A small encoder-decoder audio transcriber, trained from scratch: decoder activation swiglu.
Rows from block 2 of the audio encoder of a small encoder-decoder audio transcriber, named by matrix and row number. Rows with one number belong to one neuron. Each number is 500 + 50 x the weight over its row's rms, rounded and kept within 0 to 999. All counts start at 0. Numbers have three digits each.
Before each neuron's rows are labels from the 100 clips, of 14976, where the neuron reaches its highest value: "responds to" is what is common among them. Only what is clearly more common there than usual is listed. The data: read English sentences (LibriTTS-R).
# fc1: first MLP up (encoder.blocks.2.ff1.fc1.weight, 1280x320), inputs 214-319
# fc2: first MLP down (encoder.blocks.2.ff1.fc2.weight, 320x1280, transposed), outputs 214-319

responds to: the word "me"
fc1.239:495526521519499375483500560462480423449460533438501523439500544444447409534579520531459525420489458630499506515536512520535481509447394496563450389482489531409544481508557577411516446562541445485450406470563431434495552479518531450500416538512560534485436517534487507488496503552466484466547540386569551505544509441485
fc2.239:469498515504478549514515483390455473510633485511417583561580443562560477510523531414484563472451531431546540459450451432452548482556572495472482543538446523540542511511496513441589508483435533450562472484483510523579497495481481486537601479505567518548460494535468543528452461557524588616433404537496495517441549538520

responds to: the word "i"
fc1.464:421391449535476437462532497495579503486538469506534483520460596652594472428534538455525549511423510512495456519451420426594514567521418440485537463527545530497554415463561500439566493586526557586554390532469384535487576396574501482602525487556411490547462651586516480534563488491552504492500529446469532521532434456517
fc2.464:412495482544439503519533467534504488479474541538492504506531478497547480508504440495562532472479500606424461491498468433357520473466385463493482482408505571521477505534489504595536563521425496486447550482502432569476539522415522473601503468482590518527442525458429452492456451457533410479481511539376513585516486550447

responds to: the word "i"; the word "my"
fc1.156:504451580509524485596443487521461446454478459600433506495490467540558476430464499547476458460557484577606494474467470493489517553482510517534529607584490598578478506522501566482538485555373444504551492496528507506531475456569469457502433487551489454454591547541537484484437499520513485436514474510473433440482493520498
fc2.156:528550544557542518501529507550487409459523581513505457521494452506433494531494484520551475583505524437424511493537556491563514484537427535399470513435458530486460478515543466499482490479514566446499502536573475424488565509476506587469496416414502482637488562396451495513465507583583625475532562562487475495455519491563

responds to: the word "but"
fc1.336:498462564503469539570569510438473471447512539530580498458425463571504577563472466528455533456526460543458497517448470405506442464554441525579447539497420513400431466500526423458489476580367470522469470454475436527443564459557612489574434549493546527466534472503511461510523533498540529514412391482478507404464511548508
fc2.336:459472593477522481466445565495432518496534483561525560468516554478493475482426631470544458559516592607515492492569601565518520425484569519535481516497588384494435560553598470533487528501412504468491470473429545472459479483500434550500509466400548466467538485553578566513497499427476454483501536482450491462491527482394

responds to: the word "his"
fc1.377:572482458540479484463478499414541489521576414488483486467520522578466539502565515516547415511539465543565492587513408528526558464442523477619446506504431504493472582518505490457435507529443345550425527418487543588489448479496502485518521540538554517477554515525616476477470507522428479344444475512504502475484508456522
fc2.377:486579507541443497492556508419578528574612479538453591478576507590502511458462552392585577491560459478501535546455479549566589495517510591517473419505481575400423461413454547444474546479439405454442554452537563533513481502468395464484552501539537452432483478596557464513544508503421559545444507558436418492476553565507

responds to: the word "was"
fc1.383:555518438422418511535455618483479365405473459512511487464529491472493470501437570520549508503523528634593549491559522446524524574551493549468374539554595472434452493516511597493523496543532392493461496482556504500525536467459492547544441510541431533474528467493558421493449506413510459483512492483456528538499483501566
fc2.383:466465471493492482525498497516538529441606615510505467529584467407521489556537413465475627515506507559426502552490400502450476478492507470462521488490480478472510517557621450557487471433500450469532385464445481505431521536400482619569571474485482513530474482544552460520480460485420471555488369464468531580482479530533

responds to: the word "but"
fc1.553:509403524493477457467437529386443442540553569382501574526492458474507514478464562450566435586472519494537429501511511453481476538458474510537381557517577504474531496469521428387451442546430458484382431492445555434455532579412483512542438534570557566534578550518553564533450535512499583422464448503453408587522537469520
fc2.553:528532550492412493513473567477543554570573500477421545518554378434472545461472438501588502529519547540464545527502508545596509452502435506358462409492581473483541448533510513497508437465611510509492511500526545515486507474538550459469360505539512496482446472539529472492403485556532481509467527525503545588463465479540

responds to: the word "the"
fc1.694:549519505534516453506519516470516454512613500537536428442477617465566540466480473563480545461521511546520571514469446435542413537508429514515554568504473532513555540524399459544507529549447465513498477517382531500510586462401491563541451474533435464595501477490601474464431452427414465469502455423414459484581388460541
fc2.694:500551463507485494445544419535443575585513428511487473527547551531486543513553505528436516544588526459468527532534536566454550523509508526525546498509527545492535457601416487584445471455524565382491460494472394558466490497569437396462504508425506462417573353417560473611510400526542557399462412537569486491504550519509

responds to: the word "to"; the word "be"
fc1.569:481487525581428445471539479440607384375411499410453414545487487522449512444451499430461515424585494472587501471426520495563481433499488517548474609590528421489520556468445573428595591621509461525450486465466469544484518445524489528585512505525452497565523534553534418468456549503560447574441498434546444421548486467547
fc2.569:511470523590475428428615547436492498496494476406480478481501574575504589471487501535579443447512475448493469475579523566568500548407533525513424489542512461548511480567503520512483524545592526459523566507619458468459429504505511470466524518454531580447405500519476519433471517536577533451568392559607535498579536486514

responds to: the word "you"; the word "your"
fc1.590:466583592590438466599509591465566483489533589555468465527580463468450416485505431589485443425469482516500534527421531489526481475494477566477398520555462564468462511516576509433563476541463490465480524507507551543511478556548463452478471443535471509453577527503609497462433552574559449417460546473489531446451460497474
fc2.590:487482604581432586470568515523516457486464515523450463489563524537415570527454466544551594419503399481485541533501526507485485439503487586502476496560485521456465536487479477425478480491499473357492424457475469580436381467555456481498536466407510480498566468500494476548555516481543573375389520553589580446477601498491

responds to: the word "you"
fc1.262:511454469587369461467429551487477454502534546426531456530531548497504480448552464471418437474454578618531489513492538471509560494563456561512434604517557468421491566454546465478518477546499418543516476486473427494544553569565486497570491528502534520491498551499485548436621474521556453423515509502476507532515431458493
fc2.262:543563545558508518517563512526514506555499485657463481478510446448486473448500479501508515511564541488467465447417503452530460535539509465526560480544462487542480491455462527511512510607496564586513557551476556501639471435545565473471529516505619498463519469542425525544549418505488430546477471444396434443524450467554

responds to: voice: male
fc1.341:486446526493449561602428525539543379539533471463443448494532601438526519496538526507550514548498522573503473447463455496514560542509454547502491533560478520550517569421550506439580500521469510501448458546546474525577647477488514480490435472595406495443525560487440446468496520412506484504522453488494537485469475546477
fc2.341:450411537441462508600479485636463566530532503520504483533498488473423571483511515505522554594514415578406401484502406524459511571529467467501491524446502574454506512502517429533425476417518518540511527601585477598557515523446573438519498562593439458446433477536482437415508537497495558481497520520426511584487477554469

responds to: voice: female
fc1.68:528470429509493535486537483465519491486571522433502483584532483549571472568494349491531434568525460603453453473505448516515561517632541493603565556468476566554505517530505462520487519515456470548521542435480498538503476412382564507569536520651476521466531474508525455433478537438530408537443531502498522484502425554537
fc2.68:479378432522472482515504433542436444532499516492490455498522482423523522520475436499510512393545527509476387557528521605501517427497476453515531437371391514528487468460532470512543480518661407636481487489601487494510591467525527505435480515477403520445409425629542510550499595462533485543552659568556525470479519492488

responds to: the word "not"
fc1.479:574513369453514421462432564470500466399530533522472543519458452515541403498485434564534519466506550575458537485476476446547516442438404531538537443545483560440530512447526446592559507512418451459469481457475458567502518542400553506512469501569569598517557530613456531464451522597431529595481466393488523504585414503548
fc2.479:600555477490466446523566643574471580477512401528397624532494397524569459527556409498462468540446495566389571554487459516396577443515510456383434488462475466535519502548517381445577424497535633512527507448402524552524429506452472513452536610482502497564605465460483463489495453521513552545477483585527532484470468507530

responds to: the word "to"
fc1.762:501466443617458397435460413476510479363515464498451502506510589461490508512462489453433456528530432562518465527468473480510549479485486457510389598493489395537456491458470530532469583539505482481479402478541482508442594477494531526549531488542440496492550527559561489459452564510494531510590469481581559419541538516493
fc2.762:431510533612433443497574548517478572563422488449470541390504519494422531565521460530553425460458447428568495479586557481523565498483525540555380433530457472440577561497580488425387497519582533444518503550584490438487454520601481483430436437465556618513473537450525527485467523547431528495555458467643579541473605556466

responds to: the word "me"
fc1.429:469493484499512500537464480392498460429416540463489517483550548413495442465466504480529493503509522587501512557508484560528488516516467570556573526550469519554483391427428549542496472585449480520531575526531499603545530461413504534513449545522501495506499519491492469518480523566453516536431422445478450487471519423489
fc2.429:560411474532472590461487430462389386557544529495497550500478575483530358529444508554463593506440494523532563444485532430571483445555450435535537607594512503502474506468430445421505581544398527446452499550520427536557497489505513471549459533552494507517525488495485496485538445536562584505552538484497516472545490537469

responds to: the word "him"
fc1.140:490548481552535440436562509416503527534576497465499589483563534517523457525556409473509463425497451467544454461477543484539503467513492499537484510488518530526536460436468448471442478522501488466523554489470560529504526583440520536563510555487554516583488597534404433449490468626410459443464441414516529505559517379550
fc2.140:433523471506514530459563464609517494511528555461563433484522501627434437495515493510431635454395423398496455447544580548481422450511506516503528426344464568434610448477490506440518485439544505380438583459531522569501514483453444498599550424406460397489453438533505491454596533522416553531481498461469514511451584532449

responds to: voice: female
fc1.173:456466497541501528524372474508521333533563475517490481534458630544468441424511528420536429515476441571480469556452427467439607583586460487508412484459465500480508514518546564438507575580557502562570461504490512467546487474542541492500471574540519442468578554507546388469491493550507472484453488505501478522461462531560
fc2.173:482444463455443562529540501581495548468442390507503614513461477567505429390513622515535545480455574534443514615480467525413547505530555516447507455462514504573556450518464468501504450531482520579501638516412493472493502535535496427439451506514477438518553547549439453430505550492519528512507488502409402509584446542502

responds to: the word "the"; voice: male
fc1.639:472446511538507500461410476391515446471482490427537513524478558523629397495516479432475420450545559493569627419436531444493491458467456554444565595446470455573419584489469532482561496524391510539523532522451490456556567494406480485484506451557509539506534566517495450474517524490454490558573416443399465432552460499550
fc2.639:511573457428494540457536581440455612499449443464523542610478524551479528528488502457464534419519485459427549518593530547530523455551519587447435485514411466500535438530517585557467455480461531427477524469502484543477433412492485489423576469457474603435491419438631463596526498580509499363572419543595482549500606475478

responds to: the word "his"
fc1.679:529560457564484553511521519528514492508502413432390467511535505475550547514492475475443538463499432455559518500533443429552485563505466570567418541546596393432453495490501544475467580555474445623451456428491564473411514534617531448595480473520534574526467550537520545392525538408470499425512505482501480440459493444578
fc2.679:599561494556479456435499488392548482487536537539547525502599543538496501552461428509540542499598483539556541490485463476542441479556492484510426401509510531458593466537386513502537507526494485541582441434493591489532433453410509528611419480517521584536486576686503477429449580506484483512485493467498395517524473581568

responds to: the word "but"
fc1.198:446497494526475506474454474462455445569655408539528472412468456583522506575482501473588448496482493491562490575428326363449445557519488415572512537591480541493464497474411414452437551563420516473493434437544494578522467411469556511624417511559457535514487564438500484475515502418511538532525463496430440466506446544528
fc2.198:459464473502464491504597487462492504607547487517518510500491519484449507519489535492538540479520487530590538579553575560595483584374503504506501543533545514526499508464485587508440509561466467466520482540487510534522467501472473475514435467535465564505537520093507544496456513498585468510532570471534499545531549455479

responds to: the word "but"
fc1.678:474551513605494447580504444450482493476569499538452542431571506456494407518440451523460490486519420492487504535459419444572505479499442547558457573519539438474424477452473475481516539523501468490475468456491549490440556510606515564479444575566605514533454494531557522504464538549493558440488493494535595526526435492523
fc2.678:462452476505507418424522504424583545401469473433488445514587473383644455500528457483588534554532478517431582570517472543505605477441454437461462514550525553570391491515528527577448448569587484517431476477461514518541461428542584585471476433589465464483601444503484485467390490568547524466520583435533525542534493490508

responds to: the word "but"; the word "with"
fc1.460:533592524520471490441454545461507423508505472410474451478509548528527558501573347520390571490511447530499573533516452440596512472514464530587510549581458468466561500541485512519397501587488472527509466559421475547509537497531566457523453533504536531570595527520501524435481376497395534459447498435561530438570424482540
fc2.460:506400460486594448476621434416541505548434451392528406526623534487595451591483499587486450476515508524518459590574501475494450521445491480465489545419474533498427458450534579527492464554551428448494420567554374556498575494534498456595533541467420494543484480491528533403523532466562493510504556512517452516507527474559

responds to: the word "not"; the word "that"
fc1.361:540516486523580478439505441444533515498496460562458495411540510486561514584471403509531449502516585543508526579438477474447497426508422504534516522510483534480493443447516507578538555534528516529526442462531532553480610472512478500443486507507480486523454441519403447451412427500562532577532484511502399435578359555554
fc2.361:494533503523419477422465590454491506469513470514473519436451460473426480518432482502518549521362485467534557523551482528452522531428383552444468523485469514497542495456501535587518493530562476487470511460572559483503541472564475589455493525429504522544551479472549573491498453491526544462569490608507502526555489623507

responds to: the word "was"
fc1.700:485490456503465507439540477498483481455503553495509455433505554438488413454489465484596493467514509538551470541519488546492608473510530418548417544422534569548583464456468504356413523555496502507464570530430600524414483513504522567533434620533426537512496497571520571458514508445517438616522558404468498541524475415523
fc2.700:469628476438475499548587472545538571523537445423475475515481515437462544484607521497524526599524557466462504464503491494559520533507628459505570502463451477498495436502460585499435461496487445510572493506423510519483533504600477469409497537468523471498402466493479515566593386509505498424465580494472560554467478473498

responds to: the word "you"
fc1.617:501469478499463516453464479469566498473560563494490475480461482560532518470480396526453506453449510592506494506499565467588498495538400535513523381553443456492503495461472549485515474544467496506508555498479571551462510506484515456574502534482471513520594550510553511461472571405461419507554462420451510501597443528476
fc2.617:530505467517538554516401533466482454565551550455482438434508524563523517440465512528551530485480473537598564559508407520512533550507435559506439503616568556484579478398498540465478524576510450412487472506490497505494528518567471385517374522638629432499527499590535431460554498538528507465491480377542518549554478492588

responds to: the word "had"
fc1.591:522516412581446459487478488482601425501482472491492525534575474509531444493518456514390627443571382626480527495524404476608418421460470545587540483561488448464563495479463486473493490528474461546663525534495455576517596564459477518533431567529516465597517482554478443430502461482389468503458558445503510480488520437545
fc2.591:579501463428489557329405533459469474610561518593547528487515577512547496461478568490589517469436455458491545535466401463532469439433523557504560487451410496402555566496488516526502467461462502531515609507544543534478537518551492477532489507451615514522540533560465404499497478517573534496464447617484434427513500463528

responds to: the word "but"
fc1.480:588553539530451514467437543453492474458528519580485476487601594482566451506554399552560576492573448522508522495431449431537464478465385445551562529535488536499440471490482483522503562519473505502458446595473593528552498455538497565536483542592515459498505517513570545571485467488410496451482523486463415438549457539542
fc2.480:534527439478579434516595420518456447501490511446508438462546547482534507475535461538589532475532494399527490507499509588534522580509545487526469516395459581494436365520467521468539482446538543498502417570451453562535506462456382441553518500449432418442568472447529477410516539595567473430559598492531547501491652511520

responds to: the word "one"
fc1.704:539504566476605471413491436465505369554461483509493508447474621518551498505536507539478462420585518515510487497509407480498496477515428479589458579448388500508476445475514487543474455591429487532539479440522461497496521484467515520480329485552507592484467557543523555507543522531489519491537545516550543429530480513545
fc2.704:436561525466417493432460380521546505548473503426497467467492572551443517540580546420516510554532470500518550547471427558428503567441523541492510399466416532473481487553510470508481434411572467485570521494523476480523545525426490392490509509443532479412519486595545462450516499516440612514441487593590483527441538601484

responds to: the word "me"
fc1.158:555563466519409447524460528446508397541537523515438528461483613487493343532503520467498489466538527583529484526513491509502474486454480501630421586455466465510523452423518520443493503536418364426489524485568480509507503521539454532514436549551489514507500558582479534498517549538442535531472544445523474515531478436504
fc2.158:561507475522514456536497431411515464489641496438542427508481519526571487461504459421449515487490531468516619493481502472517540525608491529594469468521406606533546483482576553500542551453451367498545492496536338518490472452431477505578498544503436449499475502559537536408533484524495492585504609481596551549485495489415

responds to: voice: female; the word "you"
fc1.202:471523486473432524425516487496497513538512522521491583429527482544530548487528420469435394556471574511553563563417573394570517473488513498544430401539493530503510524468465541444422501649501556532500552477534543505509584530512468507607456454485500566635532512479504543476465543465479404459595455479471444447581490516461
fc2.202:572441449432537539451476511507449457557433490531476478447557552431499466505548558464512471531571563484440486520521468491449574653396525428478447573523490572603486459405515472513491403579491528542474565516532514555550507491517513428511514534550497473529527455306514525451457432486477480531499524493442490517551481546593

responds to: voice: male
fc1.100:509436578541534483453461529488566565426521484526552492427535549469542456456526396483511452451557470566546571573469489512568496525512485483495491467541500453453510424448574418505583496561464501558524455565421503417457563576407447461530409606539458424451566519518471524548488516460527472492550505424528561483524549380474
fc2.100:480524549552485453471445504556468599562545494463473521484565594582515531495532512527551523497493450437540470504485487492506477397506528453510559611381461450497413521576406452561505474419487449521549457534498459507458500412474476522480528459487472490560514448554524474503559528422562541560500483498406454504426469500562

responds to: the word "him"
fc1.250:419521480517571476469513382488508435477543487540518451513521549582484513492479490449419547488507424573548528545484523435503519478598511494514468580475505536462479478414607443428487441578599419447498530463488503519436594461431547506574481576540405512553528550531569455534519504553545454433519506443470568494521474530476
fc2.250:482510502560541521421563459440495467448454504429539553525531523467472500511453411461480575585438485527572619507404505499480578477553459547500495440452478568451545586513607519435588525566508519510483475574525485470510477479459516491488413403507543479547541552614566488417566514484509487562456492443478488474580574485479

responds to: the word "it"
fc1.693:543453487502447442519537550418547493557465495526513576424454589491566361514560605439560483520525496590505561514455496465480502531462481566495474526595537508559471538433456408522551503556463510588515427533568522467537480408491522412510485422553444598523481580473358560575497490488484548513520418471453467484512472526514
fc2.693:514430435485405412537554455523434508499466542463402492510514575522382547482477511477451515500550529546450538454488549604545582435513562488577481493496564613542563467545494482495527481504493440536457494498477497568454539543514487526506537422418437474482399484532519503498506503446478447458523547444535592488445562443455

responds to: voice: female; the word "i"
fc1.117:476504555481545497530565517448437411505615450528517490467505512454551545425540507525441568432485511599565533571486539446490597484504524480565462521503475534514468544504535475539529519500463452582543530492508440470486499422487579538580454516562446472468474543516486457476507524448459522480453485450382540524555460542578
fc2.117:556470499499549507497520450485463599434475521464521469538570398507528574460514437549506377515531508559417427568392441492469452523411576534564530495503526427567430401521592394507567519478458507511572582470536342500551546459538476417475513532520580438531537511452395484444611464485510551467511495568460463435510510569454

responds to: the word "i"
fc1.129:524430546469560519520468507475540443499493439559458571506402535550559479464467552557489466430537529574564527501565503386522468410555463477525520617577493476513461533409520468488524511549465456564609466526505473480475620539480475482523394551583491545495497540501524497547444515504480499502516475500462566461532471505509
fc2.129:482421537531511533490536479504493419408447516523544558549623459515435487488457506598545526420483391536518498421572556452491569523475396554462451555568497490597455563538516579446510557448531487497502514515490511510479407494422533579591525517532542460449423495456536498453404498485483560566488438558432538492410485451504

responds to: voice: male
fc1.187:492493466491480445514558538407585523465490485448490474577481559485531511497412481470528540477536496497544391474517539512547446467510501533455524461491562489468480494408456498411483599521524467496438610519492546466568545548449530571551365540519445521503421517666555498488495470535458460514444381427489496483493437449516
fc2.187:523519444609578475521547476574547589500466494417507547541501463531393510525540600473412467470585559441463453446477583516489514446512570521469477486429450434539454507522574499493477483407546465489509494507483482540516435557555468457455585466342548497459511466478473504591561488477448534502524481565481484442442592498493

responds to: the word "but"
fc1.442:550492449495523483522466494410526472527525611505486517547504443577468421541565463484501463547571497553540538528455507505509452489455432481554499524539566522474521551458514435472467521509491518576473437504545475471503475537476564395577479480641524515504468549492501439456480437513495485591459513476379497537565434505539
fc2.442:468409543556441533487534572539541487565475523427497454536581543524513477474452490522561528603366454538510536516479492534476492483479480479402509496404538524476477486520437413500479507481541537491423534535508536578606465506448531435532480547545417434546449449565493488444516482461535555535540452559453413563505504457555

responds to: the word "to"
fc1.334:583462507558456509502581533388539439458456494459425520514519509545523421491478512476561426470548493518549490520489495496510535468475447428584351472534449451464516519429466544435547516592420491527391464380446483610474466498544539547559456616600456533499470555609516459411508527505546574558480421426597547440611485513554
fc2.334:520600538560462483505416493505577532374558559512483524513561507488511477541407558404542423611549537517540493491565600459549488494547481552537472536513411461505528433572589548483517577592560561485473458489400540519497528497481524531493408596438497561547494505453532488547520428501496538476519434485415425550500462512440

responds to: voice: male
fc1.208:567469410564415426452509511461541470513563518586522494466484593553545460490514439418508492467536493496486481495465474448593466443531445513559540524535537493516577463479485535462476561563455490549494511566421516406452587518496482599556433521532580472492493577507526482603476499496496422485440470442593547383535494493559
fc2.208:466487573480575469485360514592526430434507625499490426504503515525490428428495542492545449580531487548518445425476576506584518467488415458604545467454482521548521484482482521519496489555462521472472530389486487501482500549493401476499530499506519478468430444511488461532524487528564476525594510433557598528485583555454

responds to: the word "it"
fc1.95:467451440555525490442482450449520515451516538407496520415486492467508513507487443451504377564494502543533458588437408492541483620434491481565505527462445464550548573505671556521463535579549495577573460507497531448538546482540485518560565537546440589560554559468414410504480485461469454497467482499433426449639475487566
fc2.95:598581415525526529467484538464584569454412427542494508571421472498429581568484458456493513488526523477525471532486546487471545486459484550540435523592419528446558473493488525505479527488637503473527494575489522432499466482590478553439519476495513572472481455621536522506505474587443512465527511571511491515508490518527

responds to: the word "the"
fc1.371:562511426488464552561421516542432507493463513558438535441538630497562541563438521542498501413534474507505502508434453457537447507484495480622558465504451528551507440527448517483525564593469362521451383512495460458462565388489447512482488534549514518479517489518493478489457477443394462513437505441505446483597457512492
fc2.371:658505427541569503557598448534417474476457388432548405537521594478490555571491540524528532448573453479420525495543454602530504604545513458489488500467500597521570422562470485533434533456519526526556565560534455568543448459470470489536582484472453524500540427489562429479455586535555470492515482500571543509491531492519

responds to: the word "to"
fc1.439:556511575494519506487474524474469385435498525481424490546493548508457507523387477429498485499498403543455528544506558483561551437450480501557486583561439512510436475485459485416428512502363468480486480473476480459507590417497457544473401479493493503571496510478556549466488589494526476445467382452577532407456425483544
fc2.439:489515533516414510409507445508492417599459482439464409487516559471441494555491469488619420565484466584473461518524502516530506465463467519530431566529526585520456512392543505442506531575432448452509398519542442573421484539485516577431528523554537554559478471533466606506494505584571505486539452524509458524485511536547

responds to: the word "was"; the word "with"
fc1.232:570495473484358490415509422509546366541421464422431455485430548511479529480507511535453544506521408551464434505559395566574477530499450510565397468529457499453499489414505504539476554544452401495586439460579477475527665480531576481514459560581467614442453575539469517413435445534481448508536557529583576468571456464629
fc2.232:463522445467478488456551476495452472456474458467495448531508515467439509504545545524463539504545392437522493494605416506492426533388572518455450545518453501462407489476516468530474462453513447441512428536623420460464516534478427546407565461488576606501470496463489505452483450523469532412513465591632468509541531502543

responds to: the word "me"
fc1.726:524528481551504468534510507422539400495532484539564481478471514568509380557567453447461510500507538492526508583418452439546516511533470496605453409540511478519515465457483490466523480541497473524448517446492480441523479480450538561586502575523573539555456510518455496465503461507481515545459505353437483528558449504439
fc2.726:525422539606540463457534366469482497484578515436501476422539540521496594473468499474495516460380505512505542500489529427514515483562494506538473543491478522515508526471559582341485446546496407531472470575507399529530539464474569418536462462498546587588464469556488561576578505537507568482466506530511531494476521558499

responds to: the word "me"
fc1.88:561487513552522544462517531451542465535455519582564516507488627484459458493468450457486473457520568470526553502467479402498417536602413565531480449553440500493610465472527480470542493522451489477511575449503524458532458549491418503538442521614614574554514516593355554450514401557515579523437448429433466527510442516506
fc2.88:546456603517457502532493475447476465403576607564458447498519481469530505470470486500558497620504535462514579430468515507507407567510497524502528499477460559507583561423520610438525540450474438380419433553525458533521493456510478542456478504387490530454499524522489569444484439535510576462424513400524504587447560568512

responds to: voice: female
fc1.57:539550457492521511484492608352603454454535538466469446560545488522546399543465526555571481566487579555493519474504387518507469550505414573515539418563517455475477534451447422548622520572458416543485491439507541510552522449525561407580535458528465595536518581525469439548507510456494442551446451466439484490510511444536
fc2.57:507554473503516528457520506378482507556543423424505400491478519515470518456470610400487483445510473489527528555513486493449491523482602525573508540484514409509648560520465540470501637458483444472524489546541523464552526441466563521456530426544482497493451523602586425509624534503449439569524464482557587473535530425497

responds to: voice: male
fc1.747:486539556516460489461457539451536503392545544493482499436507491565546469552424523527461442547493587547535513551480519464527513558508417492492503484500421461545521495392555548448567478583499535577469470403474474484438531434528530508496461500536411492480533488453440510394453546527559422515448467507510495469519500511567
fc2.747:511559543528533530596457567594478523522581511463435540487519544451440443491507566557432503584443539529435535479439490514532491560482473438429464577478565498515558508511487419575469479455516541471624488590497580578553610489566503536502531472475427373419531494420527444566507448483469493430498591506425515585501459549531

responds to: the word "up"
fc1.712:459431526464465468522462433445557469535491536473517479461506418534487415470505482496505526480527478496538527618497427499532506481524440487504452480544523553449540492490517481455511490533397444612507552451526460557563515569524574455517423533521583501572505528501488499429456519611525462559494464557592560462517345448568
fc2.712:476413542462432415622534516512486597572488422498514539516595499465414537479523543442491597509513518571514475607386533496473604505498490478576517491452542501528448500445503496556413557535639426554525527512416441516470512524571552492495433521450531587450442475442526512493468535525475459433495485485549449506506489593468

responds to: the word "one"
fc1.688:514540499536455513486434476463419381463478486567464484532515495517532495598429570559556506587573476614491530514553531403447499460482469462569537588492559507510462500534543554536521585576482480539585497524509474457460424433577602509540523494593537581461456543571510516546452482448505503511496455523535481440488438539555
fc2.688:538515469507474401494532436426515458575461486507477464533507582567484520553561524562482459566525452504439569591538426556517556442461550513549516533489425421457407532489558472478449492496462535598511507461461489503453466598483552394497601526531581550539496504527477423504556511480552577456551514616564404561530482515577

responds to: the word "to"
fc1.325:453456498592449359532560435421575408481477548461501496573510571490496448458437571414491446458559407549515533520430462573530520441544477595505453529569514569398449498462516527428535526527474485536549457525521493538521481474496476548532487547543547499485485483524606426507426542459552559461482446361568540446476553464498
fc2.325:512495517589488448463503537455533586501434477452508487471503570543462580525543476490563374500534567441496548483590537559525547531432584531524432533517440415539526542513512552552460516541491529437443462581585430405482465578566492509448465453508551580530449436517457519486510467555472477469579465459577521416447620512506

responds to: voice: male
fc1.351:461520433496467491445533495458543500439470555451434418448460563481567480487538507430380467478515605508487435500475517433515501564521486537494534531539389499550476422467497569516457570545501524515533512448594490515558498444494453452527534515562476541487457517542492506455449512508479466539522513520505491389604371502609
fc2.351:565549579460492521485489553458478477530453553478515392463508455486461521463515530450573547521531499439601518588586499577452563590506516568547521449524504483398484500512501555507412417409527490476474502602592545511434540460518392446444511504464589553512524493507554455479445441577439509455492435545607445589522581477554

responds to: the word "the"
fc1.62:500503467484513487502492526438562458514438414501523557416358537521518502449458519500492589466522518533543434481571445394585435518442443412583482447597456509506558436462537541526585532526493416459509500486549569411525548535471480479578450553576475534532550523577532532503443553566464527524542469468470543416555509408464
fc2.62:561445516492504463457471504436509447413479551506514521500534518492475450397525462511505557443395600526484558464465526501447469511498425533457522505577506472529515534555515530424585507601528518480464518437540520520429450511405538529631509446531523562475581483564542544460463483498502507500503470448498483466565458488511